{
  "model": "image classifier",
  "dataset": "Sentinel-2 satellite tiles (TerraMesh)",
  "train_examples": 72500,
  "image_size": 40,
  "crop_scale_min": 0.5,
  "horizontal_flip": true,
  "targets": ["main land cover"],
  "num_classes": 9,
  "arch": "vit",
  "norm": "layernorm",
  "norm_position": "pre",
  "hidden_act": "gelu_tanh",
  "mlp_ratio": 2,
  "head_dim": 32,
  "fused_qkv": false,
  "bias": "none",
  "qk_norm": true,
  "parallel_block": false,
  "dropout": 0.05,
  "inner_norm": false,
  "moe": "soft",
  "num_experts": 16,
  "moe_every": 2,
  "expert_mlp_ratio": 1,
  "slots_per_expert": 2,
  "shared_expert": false,
  "patch_size": [4, 4],
  "conv_stem": false,
  "layers": 8,
  "width": 160,
  "positions": "relative_bias",
  "pooling": "mean",
  "loss": "cross_entropy",
  "residual_init": "zero_last",
  "optimizer": "adamw",
  "learning_rate": 0.0011,
  "beta1": 0.9,
  "beta2": 0.95,
  "eps": 1e-08,
  "max_steps": 7300,
  "batch_size": 512,
  "epochs": 51.6,
  "lr_schedule": "poly",
  "final_lr_fraction": 0,
  "warmup_steps": 1460,
  "weight_decay": 0.3
}
Rows from block 3 of a small image classifier, named by matrix and row number. Rows with one number within an expert belong to one neuron, the router's apart. Each number is 128 + 32 x the weight over its row's rms, rounded and kept within 0 to 255. All counts start at 0.
Before each expert's rows are labels from the 100 images, of 14848, where the router gives the expert most weight on average: "strongest on" is what is common among them. Only what is clearly more common there than usual is listed. The data: Sentinel-2 satellite tiles (TerraMesh).
# router: slot weights (model.blocks.3.mlp.router.weight, 32x160), inputs 80-159
# up: expert up (model.blocks.3.mlp.up, 16x160x160), inputs 80-159
# down: expert down (model.blocks.3.mlp.down, 16x160x160, transposed), outputs 80-159

# expert 0
strongest on: main land cover: trees
router.0 [119 150 147 124  91  77 138 160  78  26  52 143  75 107 116 141  77 179 100 127 171 111 175 156 119 112 136 163 144 189  96  72 105 120 106 128 116 118 164 139 111 123 169 130 131 138 132  98 140  93 143 107 104 171 117 106 161 187 113  90 115 178 169 114 161 134 116 120 202 139 124 124 173 151 129 126 102 147 114 180]
router.1 [192 101 166  91 102 130 206 129  86 121 131  73 143 115 109 112 137 160 142 148  80 100 145 119 160  66 153 157 177 129 166 111 127 110  85 160 109 135 172 153 152  95 152  81 146 161 164 126 100  81 114 178 142  87  95 134 118 200 126 165 139 108 164 129 148 142 100 102 121 134 160 168 103 124 156 177 103 144 142 157]
up.0 [148  71 135 170 171 196 117 121 171 146 151 144 148 165 112  66 158  25  85  74 129 126  90 122 119 147 111 182 126 137 151 192 118 118 165 152 112 116 134 108 177 125 139 132 150 131 146 179  85 161 166 157  94  96  93 168 132  69 106 142 130  55 161 124 105 152  96 140 169 151 103 110 120 140 124 124 129 134  99  59]
down.0 [146 150 167  70 112 112  91 177 148 182 127 105 131 130 115 100 107 202 146 110 162 143 137  83 123  64 136  82 118 141 125 156  97  98 113 122 106 125  41 165 140 130 126 174 175 125 107  58 148 154 139 135 151 124 165  63 162 157 165 116 145 105 167 139 152 178  79 115 108 124  83 159  89  73 124  83  67 163 168  98]

# expert 8
strongest on: water; main land cover: water
router.16 [ 86  83 140  83 145 102  60 144 117 138 144 140 105 125 127 133  65 208 112 124  93  62 171 112 124  73 107 120 143 132 132 159 113 148 118 116 163 120 156 153 162 113  49 130 145 100 121 159 105 161 182 123  92  89 173 117 106 148  91 158 135 103  89  63  91 109 138 128 180  43 121  67 110 130  88  89 157 113  99 118]
router.17 [ 97 100 161  97 195 117  80 163 124 184 133 192 102 105 128 135 107 141 112 125 136 120 183 104 129 133  64  95 107 135 145 106 153 111 133  88 120 129  88 164 176  62 115 184 120 145 107 118 148 204 122 139  92 110 166 120 100 148  83 141 125 107  72 120  97 154  98  82 193  41 130  40 113 159 142  95 181 139 119 132]
up.0 [193 105 124 136 131 198 159 126 167 114  67 106 126 194 106 148 168 101 136 130 152  47 125 101  85  90 121 173 135 130  78 126  96  83  64 145 154 153  97 126 140 110 136 149 134 151 165 119 135 139 176 156 168  91 159  33 133  64 125 145 144 134 175 142 173 166 168  87  96 139 117 124 102 112 172 160 144 126 123 177]
down.0 [150 102 198 116 133 122  80 102 122 161 113 138 162 117 174  89 114 161  77  81  94 139  91  85 161 190 108 136  83 136 103  86 104 203 115 138 135 149 107 104 123 143 115 148 168 104 111 142 137 133 154 133  97 118 101  92 134 139 205 112 170 103 120 160  96 151 120  98 144 110 118 175  94 138 126  84 120 168 217  87]

# expert 12
strongest on: clouds; snow or ice; main land cover: snow or ice; main land cover: clouds
router.24 [106 120  86 141 143 151 119 153 165 129 138 118 172 139 107 168  85 145 157 105 174  96 153 155 161 100 161  83 178 169 123  93  77 140 100 123 171 103 146  96 120 112 107 155 196  80  94 146 105 121 150 196  98 118  66  31  90 101 161 127 146 150 111 175 171 150 105 115 166  62 149 116 203 127  91 137 123 161 155 154]
router.25 [140 121 133 152 129 141  81 137  75 167 135 108 144 109  93 115  45 162  52 168 140  91 113 122 105 173 109 176 128  83 110 142 188 141 130 109 129 213 172 193 171 121 106 161 128 146 121 142 175 117 183  97 103  80 147  87 140 146 134  70 134 131  96 109 166 156 147 121  88 113 108  93 115  98  96 117 122 130 106 121]
up.0 [132 146 120 114 115  99 166 141 112 133 114  98 106 147  75 138 136  94 142  78 126  81 120 129 131 124 113 140 120 128 128 159 126 154 182 128  80 197 153 122 180 132 131 129 143 151  88  75 179 155 150 120 119 120 131 131  88 138 117 140 133  22  95  80 127  93 130 142 117 127 166  74 159 156 161 130 152 158 141 163]
down.0 [148 120 106 145  87 201 118 102 135 138 124  99 112 149 146  79  84 107  84  94 157 154 166 165  99 109 132  94 143 139 169 155 122 189 136 118 187 127 143 142 110 193 157 127 119 125  79 128 144 139 155 110 179 125 135 130  82 100 120 136 139 134 119 123  98 185 162  82 128 155  81 181 102  79 119 153 117 182 156  65]

# expert 3
strongest on: main land cover: built area
router.6 [120 126  99 133 142 124 150 150 165 162 183 121 120  84 132 165 107  99 107 151 148 136 153 194  85 117  70 154 110 185 153 160 210 172 108  60 169 133 164 153 150 113 149  61 178 130 123 136 159 102 110 121 147 153 115 142 133  99  89 146 118 113 125 120 170 167 163  93 115 121 150 135 118 134  72  82 189  85 124 113]
router.7 [152 130 142 102 106 110 116 139  86 105 144 119  83  89 123 106  99 145  84 104 140 142 177 178 164 102 119 108 149 164 157 123 112 137 101 140 141 102 131 154 141 120 117  96 106  67 140 153 146  61 146  92 143 146 149 107 146 103  87 152  34 155 103 130  91 166  94 145 154 141  65 154 140 108 185  73 127 128  62 161]
up.0 [122 138 116  95 160 134 113 101  86 123 148 131 178 152  67 140 152 116 156  81  75  88 160 126 134 115 116 185 194 100 120 189 165  85 142  97  98 140 153 131 167  95 102  89 162 179 122  99 185  94 145 155  66 146 134  67 108 108 144 101 105 103 162 116 105 205 124 167  89 131 161 129 215 132 135 136 151 173 127 141]
down.0 [108 104  87 117 139  72  65 148 154 109 109 157 151  43 118 162  64 184  97  66 121 118 111 118 165 145 120  45 171 101 102 173  64 151 153 128 113  96 157 108  71 154 102 126 168 139 140 114 116  77 197  95 144  79 124  94 165  92 185 140 127 118 180 144 146 110 111 122 175 102 118 163 126 118 159  76  45 164 159 130]

# expert 13
strongest on: snow or ice; main land cover: snow or ice
router.26 [130 122 177 113 114 127 128 164  87  88 124 136 124  77 122 161  76 195 142 126  88  75 153 100 123 170 147 144 141 113 113 119 138 124  61 113 129 145 158 124 190 137  74 123 172  83 146 108 157 122 130 164  74 117 183 102 136 128 123  49 138 136 131 160 126 175  74 104 138 101  99 124 161 160 109 104 123 109 168 198]
router.27 [129 159 142 105 142 158 136 136  97 125 144 118 180  82  62 105 172  92 124 120  78 108 105 142 112 127 127 157 125  95 109 178 160 160  87  94 117 123 132 114 165  79 113 136 164 138 148 103 199 156 184 146  82 130 150 104 122 155 166 149 118  74 124 175 128 171 118 175 111  56 139  79 167 157 128 128 188 157 179 162]
up.0 [ 96  92 113 123 153 130  53 206 190 186 121 120 140 109 134 183 136 139  90 109 164 147 168 126 165  95  94 134 150 135 172 157 132  99 128 104 132  68 152 173 160 120 116  74 122 156 146 209 127 132 135 111 141  67 171 121 124 159  83 174 171 103 109 132 109 132 133  46 102 125 136 126  69 119 123 147 121  96 101 154]
down.0 [148 144 104 151 137 144 196 167 165 141 135 107 154 131 151 115 174 140  85 131 168  97 167 118 181  62 145 121  93 130 143 169 104  94 102 171  79 121  90 127  54 116 135 134 106 123 110 197 143 139  38 107 111 118 138 145 135 129 186  95  76 102 131  98 155  90 142 124 125 165 158 116 217 146 180 105 147 166  64 151]

# expert 6
strongest on: main land cover: trees
router.12 [136  50 149 158 145 125 120 121 132 125 171 184 165 104 102 139  95 138  83 128 101  82 112  87  76 116 137 152 107  49 112 154 129  99 147 163  81 115 126  98 104 169  71 147 151 120 164 121  88 106 142 121 100 116 110 140  93 104 113 130 119  84  66 129 138 119 164  97 106 120 174  99 126 186  68 144 122 119 147 114]
router.13 [129  99 151 141 130 109  89 129 178 124 181 162 226  93 118 103 160 124 105 172  74  68 109 102 136 125  83 136 146  72 180 139 125 109 152 171 136 112 161 146 146 139  58  87 131 180 140 155  94 141 158 107 123  74 124 139  70 152 126 224 179 138  72 142  78 115 143 118  52 142 163 104 112 104 156 111 123  96 148 124]
up.0 [148 102 190 163 110  55 163 142  91  99 136  43 108 103 122 153 129 127 131 111 115  94 114 132 125  99 121 178 141 148 111 176 105  88  85 120 118 148 109 112 135 124 117  91 120 128 116  75 158 111 115 189 111 117 155 113 119 148 125 106 132 106 195  98 209 117 110 150 123 101 174 143 168 107 141 106  88 177 144 197]
down.0 [140 140  81 184 134 157 132 153  87 168 138 141 194 209 116 110 181 157 152 163 125 184  97 143 136 158 149 160 113 121 147 105 164 123 121  99 147 169 140  82 118 130 164 118  93 100 111 130 149 131 155  85 101  98 111  74 140 128 126  60 127 159 125 153 137 208 149 146 138 126  79  90 125 159 104 112 123  70  93 138]

# expert 7
strongest on: bare ground; main land cover: water; main land cover: bare ground
router.14 [121  71  73 125 127 136 168 158  70 171 124 121 141 109 151  87 111 141 105 160 128 100 153  90 111 139 153 111  83 155 161 124 161  70 180 158  70  72 110 141 146 156  64 143 155 102 111 149 106 148 124  90 118 143 176 181  95 101 157 161  94  50  48 129 122 116 209 116 164  96 129 105 133 190 117 106 156 122 132  98]
router.15 [122  65 122 140 140 138  91 105 100  85 112 185 166 116 122  97 129 169 116 144 148  79  56 119 110 110 149 163 117 108 155 132 121 114  98 173  85 132 146  88 147 199  84 107 141 102 112 149  77 163 162 136  88 109 107  75 120  90 135 146 163 111  86 113  70 102 175 116 147 111 156 143 166 144  83 119 139 136 101 103]
up.0 [134 140 105  70 138 122  70 130 161 154 123  98 122  87 133 197 174 138 172  94  85  72 160 142  94 121 165 122 170 184 130  23 117  83 151  88 183 144 145 160 108  84 108 132 131 137 153 139 139 162 134 165 116 110 179 120 130 135 124 124 102 129 160  66  81 133 142  95 135 127 126 110  98  99 167 201 132 124 106 118]
down.0 [165  84 105 215 128 106  77  91 179 120 145 181 133 139  93 152 122 142 164  92 116 111  89 120 105 118 169 208 163  91 101 132 125 127 125 158 114 134 135 117  78 126 119 134 143 148 122 136 104 114 187 147 136 145 133 118 109 123 154 145  84 141 156 141 156 136 149 139 169 127 122 133 181 115  68 179 120 150 141 120]

# expert 2
strongest on: water; main land cover: water
router.4 [105  81 147 139 123 103  68 178  57 119 157 182 128 138 142 150  39 127 167  92 101 106 100 131  83 170 109 147 121 153 104 113 153 179 160 111  68 169 175  95 148 192  92 159 140 114  81 122  95 141 163 132 107  82 153 113 129 154  88  80  94 111 116 146 122 148 135 119 179 139  72 150 122 162  94 146 151  76 139 110]
router.5 [123  57 198 157 135 136  93 163  84 114 128 195 134 149 165 137  41 172 192 118 119 154 124 113  85 162 126 136 153 135  91 138 128 105 125 113  93 145 193 143 128 182 128 101  97 130  92 147 112 123 182 139  74 112 172 122 115 126 160 145 130 132 118 138 125 144  75 133 141  86 117 188 127 118  62 137  95 114 120  68]
up.0 [146 191 115  87  71 144 124 115 124 109 149  63 110 171 137 139 166 123 184  28  95 148 117  90 133 112 160 145 167 188 129  78 125 101 119 184 114 103  87 170 110 136 125 138  90 117 151 118 133 158  97 152 152 155 125 142 131 121 131 121 128 103 164 122 147  85 134 116 113 136 124  95 100  93 174 173  88 157 122 125]
down.0 [112 170 153 159 156 168 145 153 152 162 109 122 139 146 167 104 127 204 144 127 154 158  98  90 100 152 150 134  98 123 105 121 148  51 141  81 101 152 128 133  56 111 120 149 105 139 118 135 162 132  98  77  84  82 151 142 104 122 115  84 125 175 132  98 142 152 207 141 140 101 139  90 164 163 146 115 114  79 127 181]

# expert 11
strongest on: main land cover: rangeland
router.22 [ 97 175  92 130 107  95 176 115 103 132 188 114 137  63 105 159 104 156 157 169 157 175 116 156 119 108 152  70 105 124 151  99 169 197 148 111 155 124 130  65  43 112 164 115 141  84 139 125 149 125 103 152 105 146 131 108 127 173 125  82 151 148 102 108 160 105  90 194  93 157 188 127 136 110 138 155  90 111 114 162]
router.23 [116 162 135 160 150 161 103 105 135  94 148 116  87 140 174 114 128  96 120 143 109 198 128 124  91 140 151 150 186 133 120 135 117 150 163 144 140 145 137 115  58 225 169 140 111  72 142  96  94  63 182  84  78 131 133  83 154 146 167 106 124 171 178 151 117 131 134 133 123 131  81  95  79 136 132 187  75 123  89 129]
up.0 [109 149 135  78 144  28  97 132  84 155 134 150 153  80  81  95 140 150 192 132 138 107 123 132 175  83 144 121 123 164 153 135  83 141 102 128 136 130 133  89 114 146 130 117 160 110 103 140 173 174  84 126 180 144  90 132  85 122 157 136 136  53 125 101 142 124 104 116 148  75 159  99 159 136 131  41 166 166 112  70]
down.0 [154 158 139 188 119 119 112  51 127 170 145  95 110 125 134 120 105 139  86 138 146 172 125 156 120 156 154 165 119 108  92 101 118 145 131 134  98 170  97 140 134 128 194 117 142 197 126 130 141 151 151 138  92 166  98 145 110 166 110  81  99 147 134  87 206 205 150 142 113 104  93 149 150 126 179 105  75 140 105 178]

# expert 15
strongest on: main land cover: rangeland
router.30 [152  93 138 152 137 157 108 113  82 132  63 117  83 169 193 129  68 107 134 185 146 163  65 157  77 122 148 111  96  89  93 134 118 153 126 159 116 130 128 106 162 159 102 148  93 138 111 125 132 161 187 111 170 104 162 160 163  70 138 116 151 121 124 127 110 125 158 165  78 136  92  84 139  98 138  97 113  99 128 173]
router.31 [165  62 190 147 118 196 149 186  82  92  67 120  95 148 134  89 126 172 169 112 165 183  84 158 121 118 174 169 148  94 116  89 101  91 130 141 119 123 149 130 138 113 150 127 132 121 135 113 157 130 175 164 188 105 124  87 194 105  96  77 126 119 163  51 103 144 129 131 135 154  93  87 151  97 109 173 114 114  97 141]
up.0 [ 98 130 140 147 185 104 116 158 163 192  69 128 103 102 122 111  64 198 120 121 193 156 113 107 115 136  94 179 107 141 103 163 214 105 119  89 112 163 117  76 127 114 160 137 110 121 132 121 162 127 148 134  73 147 157 158 141 155 117 114 100 113 105  90 155 184  77 180 181  41 142 132  99 206  90  78 124 147  68 145]
down.0 [171  55 147 110 101  68 152  60 142 180 152 142  96 114 166 138 136 112 135  70 113 128  88 152 175 142 143  97  69 122 142  78 150 157 143 132 161 103 120  77 167 145  97 107 132 152 178 109 158  99  81 160 182  99 175 157  96 143 126 130 111 117 124  81 137 144 155  94  87 205 194  93 132 158 169  85 150 172 133 146]

# expert 4
strongest on: snow or ice; main land cover: snow or ice
router.8 [135  76 152 135 121 159 139 145  68 144  85 120  86  61 102  66 128 100  74 128  89 122 108 118 172 155 115 178  56  93 143 172 142 179 174 156 124 165 174 152 147 111 191 143 141 188 164 107  78  98 164 117 104 100  96 114 178 154 159 172  84 151  41 115 105  74 135 169 128  87 149 115 115  90 127 148 145 136 135 183]
router.9 [111  81 229 124  84  76  95 178  86  75  63 161 111 108 124 104  98 132 105  71 161 105 162  99  77 147 126 168  98 120 127 113 140 158 107 143 124 149 191  74 132 141  71 114 145 125 130 172 120  82 192 138  75 149 174 148 178 111 150  87  99  89 129 150 129  74  93 132 166 137  70 186 148 111  88 162 127 166 127 147]
up.0 [ 68 175 151 112 187 143 170 170 134 142  77  87 144 116  93 118 143 127 154 111 101 117 156 104 129 126 146 122 125 147 135 164 142 180 132  93 151 139 151  94 200  69 135 124 161 143  91 129 130 135 120 114  86 179 163 123 175  89 184 131  93  65 101 147 109 141  78 138 127  58 169 114 183 184 161  53 182 171 152 102]
down.0 [163 141  91 113  93  59 140 130 151  89  51 166 178  89 106 183 146 171 155 119 125 124  74  91 122 179 132 120 119 110 133 168 151  77 123  90 100 115 147 134 134 150 100 146  70  98 115 133 132 168 108 123 175 168 126 129 116 141 152 130 122 112 155 137 180 149 156 178  88  63 132 204 109  89 124 132 139 128 146 206]

# expert 1
strongest on: water; main land cover: water
router.2 [100 106 143 174 118 151  82 124 149 118 144 153 162 107 138 200 135 147 122 167 114  96 114 137 107 144  89 215 152 122  48 163  96  78 131 104 141 130 129 188 138  99  95 139 138 178 137 124 163 124 131 120  72 111 194 108 145 195  99  83  92 141  96  96 140 138 152 161  86 113 172 115 118  88 160 141 105 169 118 143]
router.3 [123 114 152 143  49 137 106 153 132 118 160 107 143  64 102 126 119 137 138 129 166 115  88 105 116 140 130 193 194 124  83 192  65 111 129 120 125 183 193  92 162 102 107 128 117 134 123  87 127 100 185 162 151 131 156 116 172 128 136 134 157 156 166 187 103 184 141 127  89 131  96 122 173 105 105 189 100 117 143 169]
up.0 [148 164 134 124 108  86 146 125  80 121  81  84 162 174  81 196 154 117 181 135  99 150 123 166 115 125 154 145 142 124  85 115 120  62 110  89  77 118 124 121  97 131 102 139 144 145 103 114 184 120 108 140  99  81 223  52 127 125 114 160 131 149 115  58 112 156 112 135 100 102 157 152 112 145  97 122 112 128 147 141]
down.0 [124 109 130 133 131  70 172  48  63 155 114 170  90 161 146 129  92 116  73 158 183 116 128 116 152  70 157 152 100 100 132 125 140 144 175  75 163 154 116 107  60 157 165 202 164 122 147 116 118 116 162 139 116 117  86 159  62 139 122 123 164 122 109 128 139 148 192 169 132 146 140 222 132 126 103 102 168 107 140  82]

# expert 5
strongest on: main land cover: trees
router.10 [156 152 110 139 152  86 166 143 168  99 150 103 134 124 171 108 142  86 145 136 181  83 159  75 144  85 184 115 157 216 162  87 103 153  62 153 168  85 116 146  99 162 128  89 138  94 142 226  79 116  98 130 176 133 159 123  52  92 185  87 116 105 145 119 141 113 108  88 168 135 161 144 102 174 121  69 146 173 103  96]
router.11 [121 124 111  90 102  85 116 158 147  84 125 159 100  85 143  94  84 159 131 126 137 134 131 160 115 114 203 140 209 192 151 103 122 160 107 157 166  77 127 148  49 174 107 102  71  96 127 163 110  75 103 108 144 119 133 142  93  91 153 105  81 101 110 110 116  98 118  29 165 151 153 154 108 127 134 170 141 176  96 126]
up.0 [156 109 115 146 108  77 169 106  98 148 146 121 118 139  28  86 168 129 110 150 133  81 113 102 126  99 131 136 127 147 168 175 119  99  58  99 156 128 136  55  83 113 114 132 174 136 134 143 152 123 126 168  86 159 135 110 119 115 139 101 157  73 164  90 160 137 145 169  90 123 143  89 184 147 126 143 175 149 143 139]
down.0 [206 144  88  68 112 122 153 176  58 130 108  65 137 114 149 101 167 205 145 114 143 164  78 127 107 138 141  98 179 119 152 121 141 125  92  92  96  57 151  97 146 109 149 103 123 168 125  99 123  94  75  95 110 106 119  98 128 161 136  80 137 188 185 100 118 153  96 105  85 113 135 141 179 138 159 141 132  76 150 167]

# expert 9
strongest on: bare ground; main land cover: bare ground
router.18 [121 118 102 157 130 160 163 158 112  68  93 107  98 127 145 124  93 222 151  82 156 163  87 135 126 162 137 124 178 113 126  77 144 162 105  75 100 152 172  77 151 168 122  89 166 109 126  80 123  76  95 169 139 128 159 102 201 180 147  68 104 108 164 158 113 180 141 144 134 124 141 173 194 126  75 126 125 113 106  97]
router.19 [159  88 109 145 135 174 137 184 134  50 111 132  95 141 135 125 107 192 111  79 182 183 139 147 178 130 128 157 134 166 119 171 123 118  42 113 115  99 134  67 157 188 109 152 139 114  73 146 105 103 142 141 116 133  75 131 111 120 133  80 113 120 157 172 135 156 121 167 114 127  56  99 157 138 107 114 149 121  85 122]
up.0 [123 109 127 144 126 169 106 123 202  78 182  95 109 146 112 128  90  76 185 119 137 114 148 119  94 140 158 175 153 108 133 116 128 161 110 150 127 109 108  77  27 154 147 152 159  79 153 118 160  84 138 163 148 184 127 123 124 125 152  15 111 179 155 105 124 167 116 112 188 175  65 140 129 143 107 170  82 124 151 112]
down.0 [111  75 121  90 170 104 119 134 151 146 133 171 165 102 155 163 169 100 140 109 141 155 172 115  99 140  78 190 100 110 130 109 174 165 127 130 133 173 108 110 126 122 166 141 123 112 110 119 150 138 159 134 132 130 103 161 148 175 102 124 124 115 159 109 122 141 123 165 105 126 155  99 153 111 112 149 143 109 111 153]